config = dict(
    mask_ratio=0.6,
    encoder_patch_size=[8, 8],
    encoder_layers=8,
    decoder_layers=2,
    init='torch_default',
)
Rows from block 7 of the encoder, named by matrix and row number. Rows with one number belong to one neuron. Each number is 500 + 50 x the weight over its row's rms, rounded and kept within 0 to 999. All counts start at 0. Numbers have three digits each. After the name is the row's rms in percent of the matrix's.
# gate: MLP gate (encoder.blocks.7.mlp.gate.weight, 336x128), inputs 64-127
# fc1: MLP up (encoder.blocks.7.mlp.fc1.weight, 336x128), inputs 64-127
# fc2: MLP down (encoder.blocks.7.mlp.fc2.weight, 128x336, transposed), outputs 64-127
gate.4 088:506554508523554504509481518490472546492476488467487530553435515500458420537503494498492528525475547456511506544466554464499496514471484589476382496533505465459516511530533497820504507512512481
fc1.4 028:586419421506490505473583544491529547500536594609591531501548566456449572495565509465479443500478410500547497559518534475540569529573466532546498548436524604497583429527559530484452581493533472
fc2.4 033:559458481473530460538492480570500392413482509533488505524469473446415516431567480578418492421494498485545442545500500505563527540540489534521433552374474480444551505542589529497495551433503526
gate.5 105:523558457549519505454513563556544469476483443472441483520445469496478450526511369613485464487540492499488461449561434576467601501566504446551584544474632546480439443528542493439410470463476515
fc1.5 114:493474580460471546553457448501482536431600555512547488566558563516500538439562606465458582549456475491515494562362475469559444562473558517503496477483432409496594486513455543526519492511521523
fc2.5 099:582520538526470476439450606548405537491470464500511529461494477524521484517449471452526532492534479553555520506511486476437464539474520480549459526495373595457434539485486545627582411530593517
gate.6 193:570502535498494524489480417552536501545574469492491431470570533467534509523647463536518452498465491429555512439374602484530487516552554485504503478471572451466558475530478479537506479447453510
fc1.6 201:439491482521493491512510559487456471488427519556523567536472425528489478466434564524488539478495500585485518546621431530466516520476471513547555513551439581504483465502542557452480533535544527
fc2.6 180:439451428525502508403568467504532563375407525423450508504458442503532501494411520499508513606537601528513459468512478495415475451503502538475566553533497475520428536510611484538474458521561528
gate.7 098:536534522493527496485430571495518531505434533550460428550438506454494534600512546494385428500467481551508422486443550467563476457410487376444438518457491564490472450604503467518534496501469516
fc1.7 096:558483525581484494498421597390523513483464547583475434547527487455543470591543474531473450559504538596542422459389522474557474542501554422483527509506497546423437482546528468487503443499489475
fc2.7 098:540585538458488550524506532551488531494502482405426490417508497541478505520525441433504443383427463487541436542408577567520477468513408517501547532507524375498563460461467401384473503427602596
gate.8 159:480511451468514422562458504463509422483418532499510519528454490421473470604422467498426333406521490614432491497595562501474494608541408503398511443507467552487441533491512498542544498564525560
fc1.8 159:523472512508483515479551485512451540530623461462528529554537523528498511442566483500589601569485529394545509506401566431521472415460572493532433567481477449553569482554451501501491543404498423
fc2.8 163:459467501474472486583496411442432502530488489450468506493421466469504468542454468472506488492588508545495511482474521480519430553470508496486486492512491541486522520511568526770529421548583498
gate.9 059:550475474471577444595483447569586529511569494518496486535486535502469548466440549548497540486506569502547464497489392540467451541391494542514519461477570488420480470498457516519363548492496574
fc1.9 060:464415460490488478495458507484537530520538551479497547465461488487529533491471550466519536497415491620420426413453539544479529509467529523522592383511511601604537501544553608533564532473396530
fc2.9 054:539446538506481529539511532527528516537537483420386456483453513549429467534464462486496481555438551515511512507466482411433508482572570517405516577499479470481495511460543531449435462451487446
gate.10 076:504515498474493537531513493466472515460422490558519427444520564469532542514458380478446552573523519450524515543523536545569485424580508387557504530458517401590439546501581477450472515522596414
fc1.10 082:521528451513567486478515514506539512516575544484445532490505459602421488468485592436548462397494595510565565583481483502432443574450496506544543441481451445475528536451497482448537436474371575
fc2.10 079:606527541562544533516514552474508547533447515499585494483519528526457563449514571427480517522564521519505483592436520515487428575428438441435553481504497514606567474556560496455488461431555570
gate.11 160:503496470462470425466486588436503498509544467456593575517513500423465478543548593427565534503559492522484479468432598528549502463479498477486428464587523454462490525485531460518528490552446479
fc1.11 160:479497485451488423437459537441538493480577507513607558490527492446466429502551602477544558526547470527524488494408546535555517510484474478517500445626525480464500509480503442527483400498475537
fc2.11 151:516531478418518522505541457523495440505533485474529404503497536528458439440551488493570512457524493490530513517430491493509573459573582496461499470520494469474593501500471497323533548485449450
gate.12 194:616464451502513502417417518501488443506512564538619482596501418489527496475487590497554487525529455528534545536526594458577438531498559490504440520542467553503507456524536462499506401444427491
fc1.12 193:526535541532436529525410648537542541550512482535543397485466555497518475523499440538535475545601386517500498556479541526508468518529556441624427453464454597522463407523500495507511378453526418
fc2.12 184:590508483512490542492452527539520430529513547460532421511470456570430507434537563554531520535493479468433553569532517455457444545522499452496485411433477503497413427540540539374524471413441403
gate.13 072:396540584600487493429416538521525532492530509496506471573515540447462436455503461589415553604519523511468554495607528429431426475494474499509499482489440455499405546561472518509510479449578488
fc1.13 074:594524429477488434461479449526588440532584505439499562427470502557465520576463525499541460467569510495484428499397480575517576504581495543453548468602513592558444516475471516498499454544549640
fc2.13 072:364497500409572504508459518453504548456488560600555489595511488489546470532396421576452574488434536548526524452486437475504587512526539531518459536498585546541418437492578549506481553487512431
gate.14 090:487553550493540492491483535498458518500469488485496494544423541506465425523505482482483520519498561467506467582479536530528461503472517603472392515526496474499506515506463498792512472440456545
fc1.14 038:517506450454461588498527421472488447428510490447511531539349527499551485549583445556543544444505614505434433544498539561570478468480556439441430575464498517476537576512477564485557596538550559
fc2.14 039:449433555543513493484515535441521404418539565573541556507437575515487471516514499430544510482513551482458561448473478480456488473444471553533557528583507442472522507522526443688522609567542471
gate.15 120:468454498595449510496521551506477407508511598566488499441530526465499524478514569565389465555518564529472504466479449581503490491455530441520551542472527486459557511495503451514554514500537499
fc1.15 127:452550474408542489497482434537559551462548416430468555467464530537515506522506469487569594533464492504499484498542464498505496465603498581499474422561491531604433428532520522494455521571418513
fc2.15 128:615523524496498449603486478421504565557433494587496458499513508506532443502440475570445509495510489567532491502460504442470533502494455454537519538570445532499551499520615513570466380573603474
gate.16 060:435458454534429504513473515521462494536408556477492501469468483555516453519509531498438401413532495541521446529571526553549498497424477614457533539529414504526511501508474433563441417602512479
fc1.16 063:544462463470409508468471539489500471510499538549503371537474474508550428477411532504585555511398429499462414496465510484451529398475513431554487471515416484429462426532508544530543532424603513
fc2.16 059:542556609573523553511425475495406507576436519462426415480448507519550505564537582431529489582494427480487448524485495516497510426469350601490522609487458494547558540404503461593456560500549572
gate.17 081:545489436610498472417512522504544547536438473576433493528557572580421507504452509474441519581490544548522541466539434536524580568574512574459472612504438553439393540423523535514502521502531467
fc1.17 085:530510465581461495433489563504561578540447447514400467521522595513443449495443524402398574584512512521493546464505508489503476533552589547476482578577441551536400600432582497466565528488554451
fc2.17 084:490531512462499553583474372488532429465531619507525503511518455521566588481522473481491413485475537421506513459526537558492469358507578414463559479467549496475483536498470514387462534493447440
gate.18 112:414459447512474482549473451469456468547361579524630570622510462478494518474490558508472502474533478501487547488616612489545529475507493381415487525445526544537444547512519462487495543466522385
fc1.18 116:671556510449523517445479456488526568475555421481464470420498535513511497561502438486575531431447494487532471474471505449425421521464546531572516478473524487448516499541478498486473514518538555
fc2.18 122:490507597433505471548493544595523535533554427474569505556499418504500444448473446567600547621466466514510524541585493426492474524530423414630497542430435497460515464470569523563529468472523425
gate.19 079:585472602592545496536428541463423459498503560514589455481475494495459552542529541575448532460497515508540481485485460544479453472435586599604495528450468415503503542472584537445452565442519455
fc1.19 082:494468508577466494497571491463412557530397527469560506511566497482469465483433487458572519491551439460414504506465563543519530465423499485460379500465509544600526497520516496458526421471454460
fc2.19 082:506507588480577425512478559466516530508514467455597432576504578480502479491535428494470394479499466400517472504504557583518540545537469565513482506471466554634504513570488444434544491550501468
gate.20 056:442539474454480553489588525505531451455487474519431507515470602569551483520557579562515536515465429499410548483529369462542571453545544548471500569450521545458488563495352510556595520481444461
fc1.20 057:501482542522479546504479477541492443534462497522567421568450450435522465567518433558496525524487543573601555517515511495461490541514367495539497518552561525546529454469599488430350401455484500
fc2.20 057:487490518520494499457444642471517510493456395397576542509447490547491481469513503522517472413462487512483514547476506649487476551507484482420532516513393444506523458455499467643491429498499539
gate.21 137:476568505444548427466509541529438456511486498609521496572469478468440500438439498461567561564496480492523466574566494496497533511404458393461417524493486473501411453466497548518420478600576525
fc1.21 139:456379475577528520480488449462592518468561464407486470513497512552505565570412513443515458568532494549434526439445465534549520502580539590529482482463485467530524497428501486540577520416403415
fc2.21 134:437514431445564413440524538426477482417466481464487400496473517529406520528412532435487608545481551565470416576519470510544526475491491474466451553546553511583437504493621428390531452563520536
gate.22 080:522482497437490406524551451546542495502557569471408531578474422533440467468523443485548485483479525547574606457533444486487548514440438391478521550485525434523519472611545507566458460512494514
fc1.22 092:430501497517460437502583459532445502574488483405457563477501483498525468415453458484498467478452618436525538505482492417414490533493442502537520407525590565524495471551559542537496526559591519
fc2.22 081:490523530537501590480489405526555471527445537545445470477535491491587508489546453509516447446442383507466500483555572524513499475498488495542585400436531469544523448420538521413477483511392467
gate.23 155:521532530527587526487421536496488524474412539479539533623438518387517487591482467420523458524529487556478439531441589444520510470536524554452474444410486559522412528586430458532472602454533495
fc1.23 164:467510612563618496435454495539481578507483549531498493513485555480550505515528477461461451535473454521525435462448444479553489482545549513508504429448551611565450476559445458463428581430454498
fc2.23 152:539522508570423588517450476502489498496508466506470533457580525501566549440541484505442509387481503461571482460508582557560428495440521473580505496430515489508580497469403463388446545442538561
gate.24 071:470486497507524467556469612389499539536513426531455574561504560460494536524486474509472536400456438432441516468519450479491512481515489454492530479447499483508496427538468523483561595539544448
fc1.24 070:428473504485488541511498599524574578463557522614400515460482522465542507543449480526449510518559493562565430444453390484528536522491573536448493525484497549438568443493429466518571606517462521
fc2.24 073:516512546482501584471496449554516569383529492479479535463544482454491543615507526565446554577552530512517441476502511391497510464528554538463492476523562576443557493539540505341563490498438499
gate.25 069:551509534543479528490563442520506470544453531412574424455583480575597555452475525459586481548426532556497524460475578559523449501467547523517481468538457438499572509514516464562550548494455497
fc1.25 074:517519563560460468577524524473508428533493438456427496430522519524486561586480397491503486471404531530486544506527453402518436518508490545473563492496501411539544601454545486480577498609577518
fc2.25 072:495464515459505430535476471494490489454488458564453511547525536459513484540471492572477569427498489411430528533538408429587488575492506593539474581414517428588448570502556469650392499498476510
gate.26 066:507512485551401521401580492509462515455495425610481557466487399473567435444485504493537469500500576544597444432420518522488517486471493492523521478597539578444527473465424529559520544536547554
fc1.26 067:480525543515563490482473511521607505540510454560504580421483451482603410459413493534481539532447462480502489499553500430534540434509490448513446436545499464559477453449414596489443505506573419
fc2.26 065:566541499438522534530488488491474526419421461611466542524506469566423469480410524510442609463413568542621490528457510458497463490518510455498424493580462496479576554549491520423504432490606501
gate.27 079:474471532485527501546498495545500516456463481426493494535560525531521608510508618491512580547589505539490421509526487516428548405480404449536462521486519426397549535396388548599538473502512451
fc1.27 082:507531585551422605543516520553489489510471507477480506462613533498562580479633575571484520545516414480543548489499515559509544442469458514569485526552552462418574539422422599437525480571422533
fc2.27 091:467561563526541579515502457523543488518511475505488499472444511406505427612554469620454430428528478437560510480481636497549440609521461553577536440471512526507570517469524502304441446556545595
gate.28 071:519574550539507473444474457499519573467538543498468523523391565460484390517463529487505482507517508456468494545495528458533486457508535587511410497510482545482512497450496444718497499470525527
fc1.28 036:551407552581529473511527555464518573431519577587489488541629530573496473507513507440467458537535538595412491443480556487386442473506480524436420500470483489504453530460511522547470588488490585
fc2.28 040:434449509509501464501523477470576564521573524467420569607535500571489453489498519462465549501502553487536404510527461545517433514548489508462438534485462426474481516449466513531564608588597426
gate.29 167:574590531605541587441460499550564456528500432530471450507453478587471533529515486604490504509467458372561494439456458432475462441550565466547478476429496496472499498553501547478501515429437479
fc1.29 178:583576522606574576462467539573528508478408443525473473516459447566455522572425488513545506510504461420532449461440481409406488427510551547526446480428443467419445514557507518534532484461480479
fc2.29 172:496447464483517468489525463412511400540561477567558474451544610479487484494583528485422472437483465463473570470509500577570561572499565456489440465532548488517487532500484493394411486532455548
gate.30 056:480495479556515499386538562540520421554504481387506490501452444505500462524456456457526478510508433589530518433531541525426490470465453403548529526496480463413531492448465517554526442561441543
fc1.30 057:455501440532451503462492540514465457494471514538486504519456460469431560523491584541614497550579518512474414570519588482465468506518408550511532579469510567501570505432472557434439556594465517
fc2.30 060:455499549562531505484483486511447440402519481582530546544521481404520503540516566500483620544429593523481490521480483431606495491464507545447467508447400527469482589501523532353458512515458542
gate.31 127:430464485567453566457525533569468574541491450441527628547521534411529521527455580403438512575480555466456461519543595599562580410504506461460458560539521460511489564395532454489538533482490458
fc1.31 125:437496493483494576484510577593596546577528435537478593530498513411539501548475459475455521562461451499481500529574515622563571460467496526518459560516534453486437472396468494521468535420540493
fc2.31 131:530492495490559532508535471610560588493507518521462463496503529512439536484513484513558449483620454430476519491520520542444582409554514446532513490451555445488505427481486505275439475429461546
gate.32 083:467557556545486481499426479527493485473473533465490525532475545501514485511471525538552452493542537470532479554507521530463458469496517603450352511528477464477508522469506482792525462482466527
fc1.32 040:554430517497505479591545529499443482438545574519435553541651459465444629475495491410452441495564569502512481423530523464470559544460539535501476468498507486483526495463542529447534521516527479
fc2.32 051:556499460514443469568527582494518413472526455471457579503546477499445540558487533519468604464557532487493480482553507410525526436484473486512530529506425465555508531534508487567506522516558406
gate.33 122:469527485477650438570479494407573527450454414550468534545437544428490535514503513493571469480526477501465475524501466467567537567503480493404530438406520499574452487482536487458445531583408537
fc1.33 125:550432548491458517506609473503390425567629454577515529500496546554492539495507523517468542559472498507430477458527390524593473520407510570524465570457503564563608469499478499511492489500516486
fc2.33 130:480487471586440543476431476438517515464514512535474499541460470480515494507533510574439482517546512500488509477561459421512364558488501482496530400503482506481487586544483551756580506530454476
gate.34 087:523464546538472476593489427425397481599536389457454563489551538553516536459438440543453507507587480496422466464536490560524429536513442624548456533361570519556609489489578446537460418466503487
fc1.34 093:587431505526507540572540395439424471564522476475459550449510494516480475483424451517437543446540384567438537424536526538529540557545553588556495534439520425489569522512495457498510432451608502
fc2.34 090:479508508497458509628471443470446597610485535514451518530430580570537501431578539558527581421577532453581472516525534489547498510435491505475501548432478398579590563580590466437398517450382508
gate.35 091:472521458419546422592476448463398535520532456441535467515501547469469501530529403432522395540525489513455435614533525466538553476496470440412413602434521556494384488478506484523487492494589450
fc1.35 099:548526512437507523577438527479495411472456418490517456490441509508611422482538468549518405498387439609528520594474481483547501521498559459521537462611444510435495466526529490532489528400489513
fc2.35 101:514467451498481399506571494530540516480595376520434513514452497494454539531372508566579455515535526469447561571481529548506522585548461532533488533484512521559538452443547464351604576498483411
gate.36 177:487508475486576501517487550440444493431464478429588486467504460508527465493454390526451511428460521641539438524474531507426518504440500468481449576559500559479429459498610443539482416486530589
fc1.36 172:571488498520425465483495441533551440549522550561398520533519491462505560506497596491577467507518486392445547555499471503594481503518479594496530437428476450496578561499386586497506546460483449
fc2.36 163:490477494488539470433514515433470478459437513504517533549452449512498471501423489500479589563450524609507508516465456558479498579473552476448467539502481581514469486495586501661553468592544475
gate.37 138:521477443485554575373415449501489481390524444402419442517440456502540550510465527467440508507477585523523489444629540431492495452529512574570554543488542433491493539540514531514453635496473536
fc1.37 142:535430443604482540536374493511429448508540606522562565520443457638443540461503570537458476443557438588374542538502416512505412538448495622467493529529502538483433370463599471494541500502470497
fc2.37 147:448478592432545467522530499501444484550528495554461521442500515424575437592488461422468459528479466493605539491555484432443481431472505476555481472521468486430543575515462521603506578601608530
gate.38 107:625498519541533571477513457533559492477519478422497515467500534525528564552610544530456516524445525466479514400449513538477424536508543560481575501431512478478583581551514576463493561496462605
fc1.38 109:497567561494495529591405534495495500465486526486654470474518495434506497533506524528412487430514496561588441591484535527402511497517486461449564457561517507381487489547563469493506484516475595
fc2.38 106:446467432357520499488556498484579501392478520555457591504488436425517523519495487543467499410430509550524492535538485482463496504515493462498553481534500508453486520432513396556569432484476576
gate.39 066:480452440604473508496510577498475509613440502464425423454530540466449530573451545423472501540584512501474448491454484512550464454537472548410551606567438505467531492476379375477477538541496571
fc1.39 070:476436459573528547451536441531477479552464527462490407486554504529518560527545529476489480487452394501521464483561456528558588524529509553396449558533495449440508519528369466543494536602534536
fc2.39 069:543425427443519511471523583520559427405544465588631495570488482484447468356496523486529538464502525474490544487479463464507477499510571551559491548472486533486514514488415463555583497459562508
gate.40 066:521446461480477560526441597454514512553428447405504457487538443579507544481612600448505556472523438507532496475506427596485501499460485548496510485530484496502547498539459471566500525530503557
fc1.40 066:509501496454506469581478455475545483523420620514538530505582585498569570534527462611516467437449499510458500488472540465569498583507500510436491503480522513528534562487569522504480554539502459
fc2.40 060:522429528469514419518435401427520603487483502541485566471484524443486458512440450577476500511445532469481536568575461470537497537592513408475440572515491415518428442525597418504532417506446400
gate.41 061:470518448497445461408464465509464430561477474391484547554509576405541562441549545523483500573508600555556531451417557489476452499482462631491500512492506592555498494494543530502482469595523515
fc1.41 064:508567473554597483569517615434476445464553465432527456494452519434427487514425457507489478527540552491486494535453517467577547522472516479493505566587606556425508504544584476530462497476535643
fc2.41 064:565484512521490553536483460448552473540509557492539489464659390600431481464501552510478452466461415602496539522496508498489533562512529465445507612527486555507527516499429516642545568486419479
gate.42 069:557421466615440488480482542481487491457470571509451488558446406546532528447530522534512382522489514500429524520482604505475462544520424551481458473472513358484497417481465522462518513488432482
fc1.42 070:457481530406464460567533487434499514560517423612554546475529554528429431489491443493522580541466432499512465575539354463543587535528573474573498491481469596517556508526545548497475455546479518
fc2.42 067:515479433491485504495553468543524510459486627431432461564432437491435505422499462546550479450520522479439477506469577564507493517537460487439578445450527514480480398466544529649558437486495429
gate.43 153:465478474429400402576511462536441503483597544513537513459490505397565494529462464567556438473510566431443538523504600507526445440412415470483433452540496494472455411497507475541455478485568518
fc1.43 145:486512521438408440552512475562423498488631570506515499448499490381561469518535517595506472496521514439462552520507498452513424411458437451556493451548528438426473414479561478454432470504564485
fc2.43 153:512495491488498517520494375462474412508539594578475477487519478520550499467537496528461454478500502434506570436463520500488486433537529467506515463566498387483481521538502538324457557519481434
gate.44 069:523451438479502528410534400524542492482433438503513549574584468563531519542596403457574467525509469445444481433462486523559517501551553564480459537519499579414516499531488464537580560506429566
fc1.44 068:513459445536426476504503496458534442456569532500444505442523496423509417511491457570477405516543560534577601474486546460503457576422503465472429478498543498579530419563455484517425494589484548
fc2.44 072:455550524522426524523494539535462477539460513513518492497482575515526469479547442427552556483451434532478386459506428543559450445461497538487487509553488514414515535467413547747434486527470626
gate.45 135:451447420470518548508547507433510528428457551462509505499470467510502462464384446552446469503495497577492397483520538553488503556454447456368542520488485462547458495522636448544438459493581601
fc1.45 135:457454459513471564485581503467439542534446510502505532504476502512496461430495472547433408486471465503512435433567572498520461559474463363429584528469569448538454490501656421449425511500482523
fc2.45 149:488494508520472489497490499485548448546536475542482531433518518428498459527592488450496427434501454464515415446513596413568521519523472487557481469505511476480529548503427471256526476538457535
gate.46 065:529481466476490521529487471453518485501422382481546509525571553470449423554471390418563514476445422542520533495569534577478510491504544489487508500462565424449564486607493438508422494529557598
fc1.46 070:431554488515420559523562527609507506444493532528521473536538510464489558456471598484579528474533579457550518490478466459454513599536475462440525462471462497413572598484482565478504461506459457
fc2.46 064:540514502469546454392540555524574483456458519550535595525470423478559489452460551436441529446489491588510452523528514499426525419455442427484587462605549609473463540553493565615547457495486484
gate.48 123:507516551472551444547514489441468505561571424556533476536476585542488480465503447504484579566532471482518488564502501454538450543461471493564464486444486430571478576482503523541500509440508408
fc1.48 134:501415500582533505551568554474466535576496499577463461426511554488440444596442572506466362422508453505499388536449471463515495561486479522561503539537435471490566510482569483485514606492533502
fc2.48 141:506557484486511466551495445511446563482417499580414508471518513501584536555451410567429601419544505583631510492471538466433542475540508540491520468583547515550581493565490495558478436561467554
gate.49 173:475532521461491494533509460515453426515518568511455437536517533410528493542577587521514457564588505433572444439511497399476493428501537451535493456539446502476586516619429600486511538492457431
fc1.49 185:459468457401525481523541482504479451500509609514429442553464495398539459545589607493531448566569504466519469437484493457445497451502569514513499432530470451458521544607470620531511522513480451
fc2.49 180:533481497613468526587445502511458489503555476556523561550533496561467597484505503489497487507459506581491496481518459409590461559521452417516472484538524588472505568468424483290580500461444510
gate.50 083:478532542527533458459490533502505556507542510460479484483422553474490473459466466455491505540483513489540522569474537541495467484464529572470368518509484478498458466464525454797525510481517505
fc1.50 043:476453500498371433491539498437497422585480432502548509452548491533452490551531484481550584442558490483551376488490575521530539518578485465394537509523523569474474528548515593553510435492588496
fc2.50 057:515501521512482445464515559458470435467462466552579519481568457460465425514488496500594467472518520411541429485457544467559516480483494491515582487500533537409474470518545484752473436445517515
gate.51 086:586478542478500428566541529497524511468537426590483650560539470485464481504502506528578527475503582480485501526468437461439573479485409469492517509491553446476559497529514476464440546436456565
fc1.51 095:482485508547491488496490528457596487490581527439519528560453508573499441584533539499494500567477512538465466553548539410419458467541448514501462516572442323511440566472554441463457622560465469
fc2.51 093:485448466462508467483508474547484459526458553519542340435505464573434550451525483495504490557568461486431497495534466485523544518480492518479485542469529485477502478523545448302494469583561496
gate.52 080:499512476495531523472541547576541545443390511493499508433482488505601529485483456454503541553461536511480546461522535516486494385443537421571481426468464424398429533535489582496504553589568432
fc1.52 090:465439452514460435468463520505471427473529419580435610472543560477598450549540502583462489572453588465473471406449419481549514453450487512536493517528499492464457516520557529470451562620485487
fc2.52 094:483465469534543463549583553529470504540548521475556519543300546531571499515473555587438463514571527457551440573486450504471487474388514450523493518486454511521526586571516423435421493462479523
gate.53 078:482552510505511508491466465466505562528483525527474474537463554508496408553515536499526513460540500494457506566466495541481488459488478593509409468487528487480487519470482453796495495440477544
fc1.53 028:494464514579519397477484584454516432456431623473503491513513514483550438450405466364501535506517505521525458488492472481423487490583460574485501483487489477502490554477536448628502495471485540
fc2.53 033:555485468488542483543478474476616403540432519530519508461514537544477474512453543518626569485547524492473408468523507519534477486526559502449655536538421493498430496514487456643482492469604400
gate.55 138:544505459456509520619529554416417552494454514474480454497518439460513459454522490422496574479470476531507449514342618522497484576449522506433491443512437490548522511574402519534505464458561501
fc1.55 136:552490467508562553534501520458429564531555534439421422515513485490461535403575589471447513514461520529506471486450575468535382563473518487456473486603459485627497512525437477490523485410468489
fc2.55 140:538516439652452454499487452500485547504617476459502460499464549472468548481505538551488533567543557507457482508511507536571433546459504483458458452495489604515489586482487468317503569477435478
gate.56 158:548536476512480540516511579597549547481492524492521496457497480487523510526472489526553589457547498478504513512450522413389518388509557564494504487513502453380544479533506571552471407537554596
fc1.56 143:538542463533464554493541519618557549483562542480499529450534538509535526525555506562496526517534460420519507395461449431435520426513545551539561474503600480394526462535545532470483467548502532
fc2.56 165:456462444549507489522527459413505452487556502508479470537517560485538549488515531509361448487437530505449533417461505492557447543523538529478557486524592472534541535503484475401498543411477499
gate.57 099:458509518428533507568415567496380456551489511559599506485463504569510515585464527508481482454509456484551421518674449534524516490409490473580547554548415519484479503535527481447422533498536527
fc1.57 107:620447505551539501466461473470539482481560527436478503459509573498584504545547534540447425517540536412506527519516473406525499472475510613568560505501568581352638475587499537473467567461404536
fc2.57 112:409482500458472483460553530460570533404451457427425498442494451455547486478517476575418571481571503543493601497435514589365517511525540508580526469513533503479455449488609493530527445584461492
gate.58 064:472564569453543471460567485578438595524446558513480588622442590444544473507496503561504572611406461522494488438460588561485509479472526509483505504477543546532525535504578459523476485486518475
fc1.58 064:513501538432438484436505453478508509532458507566473538608516489539553482458465557462610563565446508434487523603456487547597502437408389562578446436514466471531517568424538585504524456405499446
fc2.58 060:529519478477533557546503491625548528533543515487520524463499500570476484468551533467533438546490406495443550440502480442528578478573631493500452600380492542501450474486535489365452513412447571
gate.59 098:511527472539506485475542591518493427537626402502536525416410473512474445491475554437484559426613433452477504454603496517433555390405524480592426507457527496433446553567542461474517528583505511
fc1.59 101:475512476542443506400555584497544394507639443513493497419433464506457441453524530499481541512577437432533489480592448518418518445453537495583470505543505491443489573561506448531487520528485534
fc2.59 099:491483485502470537441484390465535497567491476492493543435529546417562506494614432461478379444547463495498409457466648526524496460576573504475508439522517575570484504546455477410432564515482500
gate.60 052:558481512400470479542598489428477496472473529503530505522582429476466461474526449529478404440523537438536489550448583448429459506525471504398562545519441496485551501519411463465479496531533526
fc1.60 056:476469513493482488437460474573477500455407480484502499463475489509456542553526456523485616489601513501550485481485521552543573484500502455481563425565539567398405469464568493510498515496514392
fc2.60 056:456503458485464480561573552491511522451434482483466525502584484476405492482437524464526581485453506495521504444518518559532561487490492562493492502536561435542438451524524547551398509426500601
gate.61 057:505458492492509561411450533527435514437411499468428468520467568540562542512462490460492428425430606603533520453514454448470498444580564598474567438506536543533488442500487506525463442508492558
fc1.61 064:480486504473502482410548572511444543551559440504541573484495483441480462410484570568508516528611453493457567423457525582498480542521544440504498517439500543535490592490486561558489386485445479
fc2.61 059:483486481437467416478577552487464518525526463586469510475435509475543455532473493480446500549482548499479515552614411469508497547435415501461498458643449448499570561530445467594434517502505527
gate.62 072:489513490509569526440419593485505387490531493526492492483504497478520546472487461486450454547580489461428463488517450492496508441456497574500508420530521457501462534469384563507598517589464431
fc1.62 082:571520475437599457547478528524504482508547471604560491543553479527533571486562483420515438417586389493512455490567464461524545529439517510467510488424512535536496593474484534445554457518535478
fc2.62 082:417441529489511556446425440550589517525469525461484463494576514490473481523524451512575479580457469522462518431496540476471589474608476499534500434403528504475482493532524539414601571558451408
gate.63 090:531564554525501524459475493538510519500477536463482465542403487517500468483513529472468463515502514498488506595488532520474521467462501597510374468528464504475501523471500452829506526512503518
fc1.63 037:551446483547494468556582584482520462530523584537572480499501571430548505445486433450515544426422484530458492501513535556445466404544547536386470534516507551501546531522509454608518447510589475
fc2.63 043:510471543500496495484490546539497418504557514596443505577463507507492460520499592406587470480478488510500471464454517561562478494459550523539568516493469475451512444557551470737503481538519425
gate.64 100:547552390468462534576486451491546538497462482509446521414476501548427533561524416536477519475550554490461513474528506503566436472464541522416475456542534592544411494539452544508497543540503512
fc1.64 101:460468445521532515469472442466534528441463514470485519444444421559489544585478566525477530510487555526522483491484522492484551439527502437429595449594477553491496523479467454489530606572387580
fc2.64 104:599455442484515501559532468533474510579500495528412483470449619557466518492446486493490543533547497509541499490569430536468487565507535594447452558433420453517471604609574502419433434514540512
gate.65 090:555476523415497530419574407615563542518480498524575441409545533557485552506544536561475537587502479494574457512446539534383514526563501544451562475542459483447585502514577497499469414543549582
fc1.65 088:520530456474490469476446523472433519546453524614491455624500475500471460516456520377524529498461417539475571481599467506597561532506537471505451575442484598511430463516438472462408533426587461
fc2.65 092:560512505560504503469423609531443473627470538441568434486530551563508406459537459455484453602553417522430520489501461513461487487475474494515456528449350523444430525440518605538510533505550417
gate.66 155:475458509476545441578503449504456476500583437483476433454475565489446520522463468425474427574505479485477462511459464449575580545586498547421424583440534459566474517495443427520495536473472528
fc1.66 154:484562551514434592398512540532519552500406560528565563541508475518584480454511547535518595448493547512541536474567529515423483465409505401598595405533501529459559504529552581475531417516491455
fc2.66 147:441494488495460517464581485493520507480425512424499505464540539496445448453479548502535525623488562455470508464452498593456555488448472556503518568498526475579447454511595523636426484460525507
gate.67 110:461561490546409574556514404555402457551441532486452424474529548505440500439464488403484407453542527500587442514499563492501522530540519540427509502465494562522498506559519504554462466360570541
fc1.67 115:411506491584557570539558383551434467588446626477468463552443485562462474446471516464475441487490445551568535488572525508458562544511542479459479522465544482602481586511547480484547473510544538
fc2.67 110:474444475438582490490488470461524466445512528609528560553478488504526538494492536495442505425553481452457470474509405499570433447461510478532554435517549468542536590523510503262502477495435524
gate.68 076:482453531596479470501534525489464497544558520464584501444551437558392479537468546495565404482477559520570534550485554463478518542515494502501465502483447471469506474539513522425514682554522485
fc1.68 082:433454544576517478497513569531507495493534511441566530417494527532410542501456508499563413546409562539596498578507479547434433501513506454475466513501454533484531544562493508507513616480452516
fc2.68 078:506473456483557542519437475525538509538554533484479457567526474580512513491502517540540514524385498440522481492533517506515570433530584538555508505423569499520518490540525447354462644456482473
gate.69 100:579519497485465452556445420437407535504499447518548455447457514540532521467508467527533493474523525428574558481615585537455478434409464441608453444447469553586472512517614470534566520487470374
fc1.69 106:489429439574513467502492586542558423495473538400463529526581539462514538550516466505439468562449501479393514421459450495580505491542508472426484535545564574382544525541328516503459492492551478
fc2.69 110:528498499478463417595503499433492547511490437455336476505469446507466455586445527571572505479441466555542539446489537496470498506522415468504501534464490506524464534496479498496484581568460559
gate.70 101:527561528468494511517438474534516539533531506509507522534489492496482420473472511494479503481524509462546498566490514454511492519519473564453378516514460476465505494480511534817486475455526490
fc1.70 034:450481574555514493527465492479487492506501574515574503525593539522508488541480418504513412516551405479425478453498571405472521423622459610454525457536485517475565572491458497512524531532539585
fc2.70 050:542532489527491523441494401487477408508500500548491465485475478482497402414469539539465494498470543454553526447469534489547492579503505548430493501517518502494492503537532445686448491446492536